config.toml
image_size = 48
horizontal_flip = true
encoder_arch = "convnext"
encoder_activation = "gelu"
encoder_depths = [3, 6, 3]
decoder_activation = "leaky_relu"
decoder_block = "sep"
decoder_attention = false
init = "torch_default"
residual_init = "none"
beta1 = 0.95
max_precond_dim = 512
batch_size = 64
adamw_weight_decay_other_params = 0
Rows from block 2 of the decoder of a small image VQ-VAE, named by matrix and row number. Rows with one number belong to one channel. Each number is 200 + 30 x the weight over its row's rms, rounded and kept within 0 to 999. All counts start at 0.
After each channel's rows are labels from the 100 images, of 14976, where the channel reaches its highest value: "peak at" is the part of the image that holds the peak. Only what is clearly more common there than usual is listed. The data: crops of objects in photos (Visual Genome).
# convs1: first pointwise conv (decoder.decb.0.0.convs.1.weight, 96x96x1x1), inputs 0-95
# convs3: second pointwise conv (decoder.decb.0.0.convs.3.weight, 96x96x1x1, transposed), outputs 0-95

convs1.78,215,176,191,185,247,207,200,189,197,206,209,188,180,240,214,183,164,171,201,213,213,202,217,230,253,209,172,221,206,213,212,228,261,238,197,211,246,238,190,214,194,186,207,230,263,213,192,272,174,176,204,168,168,205,212,207,216,185,198,228,193,171,185,195,207,186,209,271,237,200,210,181,201,51,138,171,219,218,198,207,156,220,210,189,172,227,232,215,177,185,141,211,188,229,196,204
convs3.78,183,173,188,170,229,189,204,218,188,255,207,162,240,227,229,177,225,188,225,226,202,223,216,203,179,182,193,186,163,181,175,160,181,221,200,172,236,137,170,237,234,179,217,211,149,206,217,244,216,185,182,243,161,188,221,188,242,179,222,191,206,223,252,228,214,255,202,118,219,209,183,109,201,106,173,193,217,229,213,196,193,215,195,156,199,233,193,205,237,209,182,172,185,194,167,159
peak at: top left

convs1.31,183,169,211,207,249,173,174,194,211,183,166,168,203,190,211,216,189,189,215,197,213,247,227,162,221,134,154,182,198,197,291,148,182,224,209,208,205,164,259,213,209,200,200,233,224,223,172,196,270,156,189,218,166,237,234,207,218,231,184,204,228,124,216,222,185,194,210,210,192,177,196,173,222,189,188,152,129,170,205,221,245,210,256,188,231,151,168,202,188,184,185,192,229,226,153,174
convs3.31,183,217,133,200,207,214,248,182,172,225,213,234,237,211,186,185,195,282,191,200,224,150,265,231,231,179,189,211,202,197,239,179,236,235,190,185,157,210,187,177,202,179,227,195,196,213,119,263,239,226,189,202,195,188,193,211,214,196,227,200,168,211,221,219,222,258,144,196,217,210,169,242,181,198,234,195,272,237,230,184,199,210,234,175,160,214,199,193,162,188,223,157,239,223,145,211
peak at: bottom centre

convs1.53,240,214,167,232,203,139,194,203,188,166,170,209,197,195,233,215,142,232,209,225,193,188,170,170,230,211,230,142,205,156,208,192,216,229,217,196,195,249,188,237,210,210,221,228,165,204,190,158,171,221,170,297,212,217,190,187,248,256,190,179,252,197,206,247,198,212,210,180,177,172,207,295,174,214,191,195,206,258,187,189,198,189,184,150,246,206,193,212,209,210,268,181,168,179,204,183
convs3.53,156,190,213,215,220,212,186,169,213,190,131,205,205,235,253,203,142,149,244,242,174,187,231,156,211,172,213,192,194,244,218,193,200,208,200,213,243,195,231,212,195,194,246,218,213,202,191,217,220,145,112,206,214,222,176,167,143,217,260,167,237,198,234,190,190,155,181,160,189,214,250,190,197,199,201,179,212,211,157,181,216,199,251,234,177,208,206,248,146,203,198,139,233,197,227,213
peak at: middle right

convs1.27,228,188,201,221,208,130,255,213,195,205,136,203,192,195,221,225,136,238,190,246,153,192,143,171,238,176,245,177,174,192,182,218,237,196,180,216,172,185,186,206,212,170,152,183,237,168,183,209,223,200,202,262,158,163,207,186,222,207,179,195,275,193,196,207,256,230,206,196,197,181,176,240,215,228,162,188,227,258,180,238,169,188,163,269,195,195,213,184,163,217,214,211,239,196,225,191
convs3.27,224,182,206,235,246,240,141,199,238,216,221,210,199,211,222,178,196,186,240,169,158,223,203,162,274,160,174,193,259,166,205,161,139,208,191,250,171,242,179,193,182,237,262,166,193,228,173,176,216,193,178,173,198,238,184,190,166,251,199,175,189,188,234,213,175,163,202,198,225,188,221,235,242,231,191,255,203,178,168,211,234,196,213,227,184,235,190,225,212,234,170,272,191,239,191,225
peak at: middle right

convs1.2,188,200,180,208,215,220,181,181,240,186,181,185,230,176,173,187,187,227,242,179,187,196,180,206,215,264,165,218,194,166,192,130,150,228,110,187,203,204,215,186,195,239,221,224,192,172,162,208,229,177,252,160,153,182,249,217,129,208,197,209,254,198,207,221,194,211,271,237,219,184,202,169,188,181,149,141,172,223,215,185,170,180,197,219,240,176,194,239,198,189,193,241,173,160,225,176
convs3.2,189,216,219,206,199,123,173,209,168,186,172,197,164,187,226,227,173,219,224,161,179,213,256,229,169,179,247,207,193,249,175,281,178,201,289,185,183,182,162,209,208,213,203,203,194,215,177,193,221,163,200,229,168,162,222,189,283,229,176,192,194,211,184,189,197,196,163,191,224,196,227,230,158,188,237,232,183,132,220,186,186,264,216,170,188,184,201,221,167,231,161,180,159,170,215,203
peak at: bottom centre

convs1.79,186,226,263,200,249,242,199,218,222,198,281,177,223,214,188,246,201,210,253,187,212,180,172,166,225,249,192,194,215,166,147,229,178,228,157,220,272,237,204,201,251,211,248,214,184,208,216,193,184,216,165,169,179,182,219,224,130,218,217,210,189,220,212,180,258,212,220,221,207,176,193,170,218,182,211,232,182,221,191,213,219,176,219,130,204,171,209,264,172,203,152,179,193,205,183,156
convs3.79,195,239,191,213,177,247,218,186,164,177,198,221,208,199,203,133,244,207,132,179,191,197,215,219,251,145,222,227,212,167,189,170,222,231,145,226,288,163,166,217,209,214,184,211,224,181,204,274,233,187,188,220,163,148,203,232,213,230,193,217,291,206,219,196,168,187,134,214,208,195,180,218,188,150,220,158,188,178,230,184,203,213,192,206,201,183,193,163,187,192,156,195,213,215,215,186
peak at: middle right

convs1.54,306,167,230,183,186,216,184,237,185,242,134,228,191,206,157,208,174,247,257,219,190,153,200,171,200,162,232,242,195,147,205,203,168,175,202,212,202,278,166,204,231,188,181,192,187,256,227,179,206,215,186,190,191,170,175,200,168,156,235,200,211,205,207,194,220,216,215,209,209,206,206,234,197,204,219,157,200,251,286,192,225,220,226,204,213,186,197,229,187,215,221,221,161,226,154,196
convs3.54,245,213,235,167,208,252,221,216,181,190,251,203,217,193,250,219,133,247,237,227,171,219,233,189,178,266,193,218,243,191,232,172,194,160,180,132,149,260,193,181,197,173,214,155,195,150,197,161,172,202,248,185,206,263,213,193,172,190,184,216,182,212,250,210,184,210,237,178,210,210,197,153,210,174,204,211,195,256,152,186,209,201,229,165,183,187,224,222,248,189,180,174,218,193,177,218
peak at: centre

convs1.70,185,232,235,238,201,217,236,183,195,208,267,184,196,187,179,175,243,182,162,193,196,191,193,191,222,198,189,191,202,178,192,151,244,155,151,220,191,235,183,189,185,222,281,188,150,216,275,199,183,231,184,233,267,224,199,250,169,172,180,206,226,194,189,220,141,202,190,200,178,233,242,244,196,218,219,168,237,206,156,197,195,208,208,123,239,213,258,210,190,226,223,228,231,193,201,228
convs3.70,182,170,189,192,197,248,217,228,203,212,180,222,207,124,212,180,177,144,182,191,225,201,170,253,206,222,205,208,176,204,218,209,180,215,204,175,225,185,210,234,203,225,202,228,223,199,210,269,229,223,218,140,185,166,196,248,263,189,195,179,220,206,225,198,178,194,199,264,188,248,174,172,179,214,159,144,198,185,285,209,192,176,178,285,197,210,184,191,230,176,169,134,214,161,216,180
peak at: middle left

convs1.24,203,251,254,229,204,204,191,210,230,158,226,232,193,219,143,179,180,224,209,186,163,250,169,181,198,221,227,224,212,227,167,93,224,236,158,238,235,194,209,177,223,270,205,226,228,214,242,148,183,190,168,226,235,217,192,176,171,215,173,194,220,191,227,188,231,216,200,236,217,153,165,215,216,175,214,177,196,207,180,184,218,128,185,186,249,185,182,202,239,191,137,215,211,199,200,189
convs3.24,197,156,173,194,208,196,184,185,172,182,158,204,196,188,163,133,264,211,170,200,254,159,185,231,163,141,200,208,186,182,213,167,148,195,187,190,189,194,210,198,193,186,166,172,231,202,140,265,232,190,175,184,195,157,198,225,200,140,164,181,169,177,232,166,205,212,198,193,166,186,160,208,198,222,207,176,215,194,206,208,257,156,190,155,135,223,138,191,185,195,154,215,256,226,186,158
peak at: middle right

convs1.95,248,127,145,206,195,174,198,208,204,194,177,190,175,179,205,197,198,231,249,223,196,262,232,192,204,118,183,196,192,202,244,202,206,224,199,188,191,182,204,158,200,183,169,187,275,223,206,197,229,180,183,226,243,306,204,211,200,227,192,181,209,166,183,196,237,205,221,175,188,161,164,166,207,192,205,173,171,211,188,206,210,220,229,185,120,175,189,212,258,219,202,247,178,222,153,203
convs3.95,156,204,212,160,159,221,255,231,205,214,157,198,174,171,151,212,167,201,212,216,225,151,159,205,204,277,159,227,156,186,120,197,190,175,181,210,189,212,240,189,169,201,196,181,183,207,207,232,164,186,170,169,221,254,219,186,215,151,176,228,137,265,235,172,216,175,202,185,177,173,170,190,161,197,154,151,180,221,183,214,223,178,153,166,189,233,200,198,169,203,199,228,217,202,239,212
peak at: bottom centre

convs1.35,221,248,235,202,212,231,238,222,248,238,172,153,240,213,187,191,225,169,199,211,196,148,197,239,188,195,200,297,182,221,190,192,233,195,245,216,237,195,201,188,210,198,144,197,195,158,207,176,167,155,191,221,212,206,253,206,185,225,209,143,127,201,210,211,218,184,255,210,204,187,174,198,211,188,234,195,161,234,172,222,203,186,187,200,226,171,194,157,285,180,199,155,253,209,168,202
convs3.35,196,204,193,222,201,191,143,179,250,190,224,179,197,222,222,176,188,175,230,253,186,194,201,184,236,225,261,107,198,232,245,228,198,205,250,219,234,211,210,231,192,229,210,188,219,169,211,205,204,181,221,187,163,219,244,204,182,250,205,193,216,177,175,180,172,163,188,188,284,170,195,189,210,187,251,282,214,217,222,186,184,241,203,217,176,206,205,198,185,148,218,136,196,266,183,216
peak at: bottom right

convs1.48,221,189,269,224,224,213,229,147,217,182,154,190,163,210,210,184,199,214,203,208,206,313,263,154,213,131,237,216,169,226,247,181,197,214,190,163,175,189,232,187,209,196,195,228,210,222,185,194,234,240,153,207,187,192,233,219,177,252,209,199,174,196,186,208,160,230,237,199,173,211,178,184,178,198,234,205,167,214,190,159,198,227,170,228,260,222,192,159,205,195,192,223,123,202,208,215
convs3.48,171,204,212,180,252,208,183,151,202,194,168,166,159,193,128,166,260,203,188,184,186,123,179,177,179,210,165,190,201,178,202,194,192,142,183,202,214,203,238,205,208,202,170,158,195,204,230,181,202,158,135,155,233,184,175,173,185,164,173,183,143,224,164,175,245,220,221,219,212,224,188,185,168,221,209,213,171,193,215,217,183,254,160,206,135,192,175,173,137,231,213,167,217,183,233,241
peak at: bottom centre

convs1.1,202,218,249,223,162,217,199,232,161,163,217,167,209,173,224,187,201,223,227,184,180,201,239,192,141,192,198,174,222,182,234,220,153,209,228,221,183,199,188,200,125,170,190,176,242,207,192,181,211,188,274,211,256,161,194,192,175,177,171,220,193,170,191,188,240,199,196,142,238,191,233,212,206,167,133,258,149,197,208,195,239,184,200,205,188,225,169,231,266,205,143,178,233,170,148,210
convs3.1,195,234,241,238,211,187,159,228,154,192,206,262,248,198,193,245,230,206,201,179,202,194,180,191,174,237,201,217,178,208,226,216,191,189,184,225,222,172,210,197,170,163,189,205,170,206,211,163,173,204,197,217,227,241,222,215,219,180,167,197,196,240,201,208,195,169,201,190,225,271,159,142,204,147,265,165,204,148,205,188,149,187,260,204,211,184,209,177,276,143,156,134,191,188,234,232
peak at: top centre