From a checkpoint of a small image VQ-VAE.
Training: soap at rate 0.0014, 22300 steps, batches of 64.
Data: trained on crops of objects in photos (Visual Genome), 61751 training examples, 23.1 epochs.
Rows from block 2 of the decoder of a small image VQ-VAE, named by matrix and row number. Rows with one number belong to one channel. Each number is 128 + 32 x the weight over its row's rms, rounded and kept within 0 to 255. All counts start at 0.
After each channel's rows are labels from the 100 images, of 14976, where the channel reaches its highest value: "colour at peak" is the nearest of a few named colours to the mean colour under the peak; "place" is the part of the image that holds the peak. Only what is clearly more common there than usual is listed. The data: crops of objects in photos (Visual Genome).
# convs1: first pointwise conv (decoder.decb.0.0.convs.1.weight, 96x96x1x1), inputs 0-95
# convs3: second pointwise conv (decoder.decb.0.0.convs.3.weight, 96x96x1x1, transposed), outputs 0-95

convs1.75 [106 115 117 120 150 158 120  78  91 140 127 146 171 166 127  97 154 105 125 148 166 150 133 125 133 110 116  83 173  95  65 143 133 102 122 124 111 126 135 116 167 183 117 118 181 101 122 100  55  85  80 219 147 141 105 101 167 111 127 144 175 121 151 132 170 120 206 105 149 110  69 108 104 181 127  78 178 135  61 109 137  83 116  97 117 132 102 115 179  84 120 143  78 119 160 112]
convs3.75 [ 83 105 159 161  99 159 146 103 141 114 110 122  90 128  89 117 126 118  77 150 103 126  99 129 145 139 126  97  97 113 137 103 124  74  68 113 157 119 135 114 100 141 121 139  97 151 129 119 108 146  91  88 138 138 123 126 123 180 106 120  88  69 184 118 179 166 211 104 122 172  64  96 110 145 129  77  80 142 144 118 108  72 115 121 102 114 125 137  32 117 157 111  86 189 112  41]
colour at peak: black
place: middle right

convs1.56 [154 168 167 131 151  92 140 127 123 121 119 126 115 158 166  69 178 143 107 148 144 127 119 126 102 155 109 162 127 144 128 130 136 115 164 140 217 108 146 129 131 175 151 113 120  80 147  78 131  96 131 174 128  71 123  84  57 168  93 131 109 114 115 104 167 134 105 119 109 149  43 120 115 135 143 126 127 102 189 104 140 143 159  65  25 164 128 170 195  87 106 119 120 148 140  93]
convs3.56 [ 87  39  98  99 121  91  97 135 155 148 118 132  75  94 115 161 130 124 167 115 134 109  80 122 109  84 127 143 104 114  68 163 115 137 132 154 149  70 168 100 128 149 128  92  98 136  94 193 135 110 108 106 121  68  98 136 122  87 144 149  95 172 183  98 111 122  55 140 124 119  79 113  89 108 123 154 142 123  35  96 113 143  93  80 152 107 129 151  73 176  84 127 119 123 150 153]
colour at peak: white
place: middle right; centre

convs1.18 [154 108 112  88 193 126 122 123  87  94 118 134 127 122 132 104  51  99 114 110 121 143 109 130 111 135 112  99 130 142 142 139 132  89 115 145 108  79 141 150 129  98 153 124 233 114  76 147 136 158 161 123 121 117 146 110 152 104  88 104 183  65 134 133 147 124 133  81 166 150 123 135 136 242  64 148 139 182 127 154 122 143  86 137 110 139 112 125 109 130 172 163 116  37 168 104]
convs3.18 [110 134  89 126 112  93 128 163 158 172  94 124 199 141 170  71 124 135 175 166 123 184 109 110 128 117  81  81 124  85 138 108 116 133 142  94  94  89  65 120  89 108 113 109  73 112 141 164  75  69 139  95 110 106 107 108 121 104 114  92 118  79  79 115 127 142 134  45  68 133 146  53 133  78 148 118 153 119 102 117  95 143 115 119 147 172 131 122 141 136 107 108 148  83 161  70]
colour at peak: black
place: top right

convs1.6 [172 132 164  86 141 134 111 119  96 103 133 102 138 153 177 126 119 123 139 142 126  97 126 162 108 127 112 129   0 144 118 135 115 141 123 146  90 126 110 109  96 136 115 144 104 108 131 173 150  16 122 125 142 167 176 135 137 117 102 132  92  92  82  87 135 200  84 123  85 132 117 131 144 128 110 167 126 124 114 173  88 118 181 178 113 126 169 171 124  59 132 127 107 178  78 150]
convs3.6 [140 170  51 156 162 105 165 125  76 184 168 126 114 133 138 145 104 129  80 109 170 118 137 122 122 123 144 127  40 128 123  95 126 138 126 144 149 144 100 199 110 192 142 109 147  83  87 118 134  94 131 183 190 115 126 139  93 166 144  91 155 153 107 166 149  60 138 156  91  82 114 201 118 139 150 126 170 151 133 123 110 118 128  70  79 127  96 159 150  99 138 147 180 120  90 124]
colour at peak: white
place: top left

convs1.90 [133 149 145 160 225 144  98  94 142 147 186 132 118 115 115 126 118 138 129 103 174 165 146  98 138 141 106 154 133 135 124 108  83 136 100 112 147 103 109  84  88 121 177 107 182  75 104 159 186 120 117 130 151 156  95 137 181 115 167 184  62 108 173  97 107  97  75  88 148  99 177 140 145 126 118 146  98 161 121 173 139 134 145 144 119 117 134 191 119 153 150 181 219  90 101 126]
convs3.90 [131 116  95 107 112 141 145 113 167  96 136 112  96 120 115 103 148  93 137 140 167  72 127  94 135 110 147 132 101 143 108 137 125 133  81  86 123 153 168 165 108 117 176  78 132 100 127  65 156 129 111 129  83  82 151 155 130 111 126 127 140 237  74  79  83 168 174 162 134 106 157 116 102 121 139 162 157 119 100 123 110 126 168  86 119 152 117  47 114 150 148 197  56  74  88 111]
colour at peak: black
place: bottom left

convs1.44 [130 116 135 150 128 145  57 106 158 101 148 110 150 145 180 104 105 156 200 166 157 171 134 126 105  94 154  80 141 106 115 157 172 104 130 130  52  92  92 142 108 119 144  66 213 129 114 109 155  74 145 156 170 159 126 161 145 159 129 204 148 175 126 142 100  79 144 113 124 175 113  90 120 166  97 148 210 143 117 121 123 171 183 141 117 139 102 127 154  88 118 130 129 114 100 118]
convs3.44 [ 75  91 153  92 122 147  93 122  94 143 145 177 100 175 106  69 167  62  49 122 111 108 105 163 125 117 143  50 152 115 132 170 125  95 133 130 116  88  44 155  97  73 130 139 203 150 132 157 148 109 110 118 132  91 137 161 187 106 128 191 116 129 116 111 130  87 137  95 136 119  76 135 141  77 119 108 112 128 163 150 139 115 154  69 120 134 117 120 150 150 109  67 103 148 138 128]
colour at peak: black
place: bottom centre

convs1.37 [128  77 116 114  98 170 129 112 128 108  98  95 122  99 120 164 124 126 114 143 141 116 189 152 151 121 114 149 165 100 128 187 133 214 132 151 172  82 136 109 114 101  87 171 201 125 107 189 114 124 172 104 116  95 111 113 102  74 178 107 115 133 137 176 143 144 150 172 195 104 146 131 109 168  59 113 121 129 101 117  94 128 176 125 162 125  97 123  82 106 133 125 103  24 142 121]
convs3.37 [144 167 132 116 132  87 125 146 122  96 142  67 133  97  79 134  97  95  45 113  77 105 101 144  93 115 169 142  88 119 118 125 135 140 109 107 155 104 124 119 113  71  91 112 165 158  67 106 155 119  93 145 127 152 117 103 153 130 107  78 152 171 148 131 136 104 157  98 115  67 129  94 133 119  84  50 152 183 113 117 117  72  75 109  65  71  95  95 105 179 160 114 169 156 159 108]
colour at peak: black
place: bottom centre

convs1.11 [118  78 174 137 152 113  98 132 113 122 128 142 135 136  75 153 102 112 159 135 109 126 136 186 116 124 143 100 151 116  93 173 104 155 143 151 126 128 104 130  84  84 176 185 218 127 131 176 115  80 117 104 124  85 117 150 103 153 122 127  89 112 151  97 109  87  95 133  45 106 124 106 169 118 125 103 165 119  99 219 115 113 151 105  98 210 170 121 158 189 107 161 157 108  88 140]
convs3.11 [121  42 119 148 124  93 182 138 137 147 125  83 130 122 120 115 141 106  41 144 111 148 144 153 116 122  94 115 157  99 135  91 107 176 104 149 156 119  96 123 155  97 107 142 155 134  97 171 181 144 160 162  82 106 164 114 183  80 101 143 135 107 153 139 250 167 129 140 133 173 134 108 109 115 165 131 128 107 151 133 107 108  67 113 135  96  94 147 119 143 217 119 114 102 106 164]
colour at peak: black
place: top right

convs1.61 [162  95 117  48 157 152 122 117 126 106 162 150 130 125  90 142 107 165 202 112 134 123 142 166  93 147 100 113 122  66 118 123 117 152 146 110 143  62 187  88 147 183 134  83 175  85  94 177 119 133 111 136 126 135 136 112 145 137 128 175 117 109 134 108 159 124 137 124 166 142 120 174  89 189 108 117 121 161 117 122 130 142 114 145 110  68 154 221 132 125 137 159 205 185  71 156]
convs3.61 [104  95  88 189 120  96 125 108 156 111  85 103 122 135 120 160 184  66 139 115 176 106 110 128 127 110 126 119  73 187 149 119  50 154  84 141 106  73 108 160 157 124 153 150 145 141 122  80 135  91 115 145 108 113 142 165 119 119 163 134 152  88 158 133  94 173  93  56 117 122 142 158 153 109  96 136 137 109 132  43  77 105 140 116 109 126  77 145 110  59 194 121 137 181 115 113]
colour at peak: white
place: centre

convs1.3 [ 73 157 133 112 128 128 135 142 122 125 179 156 141 174  88 108 138 112 135 159 112  98 127 133 157 133 140 127 143 118 137  94 115 160 100 207 135 118 144 104 108 127 123 122 201 129 187 127 202  58 111 177 139 120 136 119 103 159 146 110 131 110 153 110  93 117 116 163 150 100 116 126 119 126 163 115 118 120 124 128 132   0 125 129 162  74 130 177 141 102 130 156 134 104 125 104]
convs3.3 [117 138 138 128 157  90  95 161 106 164 157 118 105 192  79  86 124 119 107  84 100 170  99 202 135 154 125 115 164 123  66 144 122 125 114  98 130 103  94 138  97 138 140 149 117 148 120 178 190 133 122 150 110 126 140 105 127  97 119 123 164 177  84 101  78 216 127 165  70 144 132 132 137 170 100 126  95 139 141 148 137 178 148  93 114 200  53  73 125 133 128  88 119  76 114  91]
colour at peak: white
place: middle right

convs1.50 [136  59  92 170 155 105  90 124 112  98 139  91 139 149 117 135 137 118 106 177 188  53  98  89 183 174  92 119 140 137  85 181 161 118 120 120 132 125 160  99 163 148 174 171 103 125 128 134 115 151 152  83  82  84 141 167 141 128  60 123 148 142 105 129 141 114 118 185 107  92 107  97 127 187  80 165 196 122 122 103 142 184  98 118 134 137 111 190 115 132 106 149 149 129 194 138]
convs3.50 [ 78 138  35 114 120 113 129  79 120 128 124  94  85 114  84 101  99 164  60 104  99 160 110 125 110  96  98 130 128 118 118 199 143 170 153 121 127  84 142 141 166 159 136  99 130  86 109 167 147 122 185 117 135  77 140 137  95  91 125 172 141 207 110  96 115 137  80 226 153 126 107 165 103 130 102 113  87 147 144 151 165 147 105  99 115  52 132 108 103 120 113 140 104 104 142 125]
colour at peak: grey
place: bottom centre

convs1.76 [113 175 141 122 179 169 150 106 134  48 164  84 133 171 156  90 142 128 145 125 148 131 145 107 112 127 105 115  84  98  84 124  95  75 165 139 119  76 134 104 124 159 141 163 194 123 143 126 154 100 114 202 128 134 150 174  96 130 141 119 137 119 115  24 138  80 116 133  60 112 133 135 126 153 104 136  54 174 122 176 157 154 166 119 169 119 102 155 115 129 101 113 127  96 190 110]
convs3.76 [215  77 141 134  99 112 153  95 122 133 124 102 144 156 148 126 172  58 141 107 137 144 134 137 187 132 106 112 159 144 108 132 182  93  83  91 111 146 133 134  97  83 137 167 140  91  86 134 125 108 122 146  67  50 116 121 124  78 163 140 130 145  87 184 126  86 131 126 178 111 116 122 133  45 141  96 113 100  97  73 157 178 161 103 121 154 131 181 142 159  91 118  76  98 114 143]
colour at peak: white
place: top right

convs1.72 [153 204 152 119 114 106 162 170 167 125 137 157 116 126 118 114  99  53  74 165 107 173 156 152  89 104 169 130 117 161 122  73 174 144 144 182 129 118 134 145 120 131  98  95  57 126 130 127  99  58 150 118 137  85 124  97  78 148  74 121 109 110 150 115 150 159 103 191 151 159  76 121 154 106  86 104  79 165 157 123 162  71 129 135 145  84  84  99 163  79 124 146 134 128 121 108]
convs3.72 [135 117 108 144 163 118 110  93 112 153 173  99 133 135 141 107 119 119 142 167 113 149 151 120 144 182 133 141 203  80 100 170 130 135  98 181 140 109 146 135 135 122  86 175  64  88 181 110 101 108 137 180 112 142 101 112 114 161 163 131 178 109 119 149 173 184 119  94 183 156 172  54 159 120 115 203  79 101 176 142 147 141 138 128 133 138 139 147 194 109 136 183 174 113 127  74]
colour at peak: white; pink
place: top left