A small image VQ-VAE, trained from scratch: 1.88M parameters.
Rows from block 11 of the encoder of a small image VQ-VAE, named by matrix and row number. Rows with one number belong to one neuron. Each number is 50 + 10 x the weight over its row's rms, rounded and kept within 0 to 99. All counts start at 0.
After each neuron's rows are labels from the 100 images, of 14976, where the neuron reaches its highest value: "colour at peak" is the nearest of a few named colours to the mean colour under the peak. Only what is clearly more common there than usual is listed. The data: crops of objects in photos (Visual Genome). In brackets: how many of the 100.
# fc1: MLP up (encoder.blocks.11.mlp.fc1.weight, 512x256), inputs 0-85
# fc2: MLP down (encoder.blocks.11.mlp.fc2.weight, 256x512, transposed), outputs 0-85

fc1.470:65 52 47 67 48 58 46 35 39 85 44 48 49 60 57 48 35 48 60 42 50 48 41 68 59 49 58 55 53 46 35 31 40 49 44 52 59 41 47 61 63 57 53 54 62 48 61 57 52 52 38 53 53 42 52 62 61 52 57 57 55 50 49 46 61 53 51 56 58 56 66 50 58 43 50 71 42 54 60 41 47 61 31 63 49 48
fc2.470:49 63 54 41 47 46 39 39 45 67 34 55 48 47 58 48 45 39 73 49 41 38 43 39 44 37 67 64 46 49 57 17 52 60 36 44 41 41 53 29 37 39 53 59 33 43 53 68 61 54 67 46 55 43 54 58 20 65 44 40 40 50 40 44 41 59 67 45 49 41 46 43 52 41 45 52 42 45 50 50 46 50 52 65 35 41
colour at peak: black (34)

fc1.354:46 48 41 65 52 60 36 38 35 70 55 47 37 53 64 56 51 47 54 59 54 68 52 40 48 58 49 50 60 49 51 60 45 53 50 61 52 46 46 54 49 42 57 62 47 41 45 64 55 51 60 28 62 73 44 41 59 47 50 52 39 42 43 46 55 56 72 58 49 62 31 25 43 58 59 48 55 54 45 42 39 68 43 39 54 44
fc2.354:63 44 43 54 57 48 35 52 54 52 46 55 43 58 57 56 59 47 41 51 51 35 64 41 38 35 43 52 45 57 36 36 49 46 36 51 48 47 34 42 53 42 56 78 60 40 47 70 47 44 51 55 37 66 42 56 45 69 50 57 31 60 39 47 40 62 44 46 54 53 56 28 33 48 38 50 49 79 67 50 51 59 52 56 57 63
colour at peak: brown (67)

fc1.356:21 49 32 47 48 62 39 65 25 46 59 35 52 64 52 52 48 53 64 57 52 52 48 45 55 46 54 46 54 32 43 46 58 50 56 53 48 62 54 56 49 56 38 48 43 48 55 54 33 64 46 47 38 56 64 56 46 48 47 49 53 28 67 62 47 71 51 41 49 37 57 59 44 33 63 22 56 50 49 59 49 65 40 58 53 41
fc2.356:43 42 49 44 47 46 66 37 74 54 59 56 47 55 41 56 48 35 27 58 61 42 65 60 51 63 59 50 59 49 31 50 52 47 40 38 36 67 46 53 49 66 71 52 49 41 48 70 45 52 47 36 39 54 74 45 60 51 38 50 29 50 53 63 55 64 45 45 63 66 47 56 64 50 55 65 43 40 56 47 44 43 89 36 47 75
colour at peak: white (25)

fc1.317:41 51 56 35 49 43 60 55 40 75 44 29 42 50 53 48 57 46 36 40 59 53 55 43 47 43 43 52 43 51 52 33 49 48 52 27 47 53 52 33 38 54 36 45 59 34 64 45 47 49 37 42 46 41 58 83 64 57 60 30 59 63 31 35 47 16 49 47 54 57 47 47 51 49 43 57 48 56 56 54 35 46 62 55 43 59
fc2.317:51 64 51 53 38 42 57 65 50 62 42 45 46 51 53 45 59 56 53 61 48 34 57 56 42 40 51 48 59 47 54 56 57 53 41 41 28 43 60 45 75 30 33 53 52 30 52 62 43 47 63 42 49 47 55 45 40 53 50 56 46 35 53 39 51 46 48 40 51 91 28 77 40 47 52 52 46 59 52 55 72 49 58 50 65 59
colour at peak: black (96)

fc1.365:46 31 65 45 32 38 42 50 50 41 37 42 51 48 40 44 63 45 44 38 55 53 52 30 57 44 58 53 40 54 48 55 57 18 58 30 56 55 41 51 56 51 43 50 32 51 68 67 61 63 43 71 55 67 54 53 47 40 62 55 32 57 40 45 56 47 36 50 51 52 51 47 54 42 54 48 55 42 66 49 34 55 53 56 52 77
fc2.365:41 38 41 56 43 73 32 72 49 39 64 66 36 44 40 68 66 47 62 51 52 51 57 61 65 45 51 48 40 45 55 48 46 54 43 46 45 51 46 70 43 42 58 48 46 50 62 24 60 58 46 45 50 55 44 48 54 53 42 53 42 44 52 41 42 33 41 45 35 66 57 61 34 65 79 48 52 74 60 47 58 54 40 70 52 34
colour at peak: black (39)

fc1.463:48 45 52 60 41 45 49 55 53 61 69 45 58 61 52 55 62 43 64 49 44 44 53 54 59 51 58 49 42 59 54 51 60 49 60 56 52 44 64 60 58 52 52 39 54 39 46 35 50 43 81 48 52 59 30 56 42 60 55 37 43 42 38 27 54 31 64 45 52 67 45 54 39 46 44 53 57 56 52 44 35 57 42 60 49 20
fc2.463:45 54 73 32 29 63 51 41 52 51 41 51 60 44 45 74 50 45 41 33 52 68 52 39 46 35 42 57 57 53 69 59 47 52 58 37 43 55 54 47 38 80 57 43 45 35 46 37 59 33 33 44 45 50 38 69 53 45 58 60 37 59 19 52 56 39 51 46 52 61 58 26 43 51 46 44 54 48 55 43 48 39 58 49 45 46
colour at peak: black (97)

fc1.168:51 56 40 35 58 42 53 50 46 57 46 72 57 67 46 63 57 32 47 31 47 66 54 36 45 53 36 51 60 51 46 48 45 55 39 46 57 58 59 57 57 32 65 45 44 61 58 62 45 49 46 58 39 55 44 40 54 48 45 36 49 49 55 68 53 58 46 53 38 50 59 47 45 55 48 57 40 65 49 69 51 54 50 31 40 29
fc2.168:50 46 51 55 48 50 46 34 49 57 53 22 54 33 50 72 52 48 58 41 40 47 40 52 53 49 57 57 35 47 46 41 52 43 62 34 58 78 49 30 46 31 39 32 49 50 63 38 64 40 63 44 50 44 42 44 51 55 45 44 64 44 58 51 51 66 65 51 56 18 41 29 45 44 20 52 48 46 39 39 60 31 54 54 43 68
colour at peak: brown (70)

fc1.466:50 42 47 65 63 55 44 54 26 52 34 38 52 52 36 62 56 48 58 52 43 45 53 33 55 45 40 45 60 51 45 42 36 45 46 50 54 63 34 49 43 51 64 48 52 52 53 55 46 37 42 58 43 29 30 59 52 53 43 47 58 53 33 53 38 27 48 53 40 42 42 41 49 43 46 49 55 51 49 59 36 51 38 56 53 50
fc2.466:49 42 58 40 51 61 56 42 59 49 52 65 53 58 38 64 52 58 22 39 49 66 60 56 50 54 55 30 30 51 41 30 43 56 57 49 53 59 42 49 56 54 43 45 60 58 45 67 46 39 41 40 56 44 45 60 39 51 43 49 61 57 52 59 53 39 54 34 58 48 45 26 54 46 74 49 51 40 35 69 46 45 43 44 52 31
colour at peak: black (95)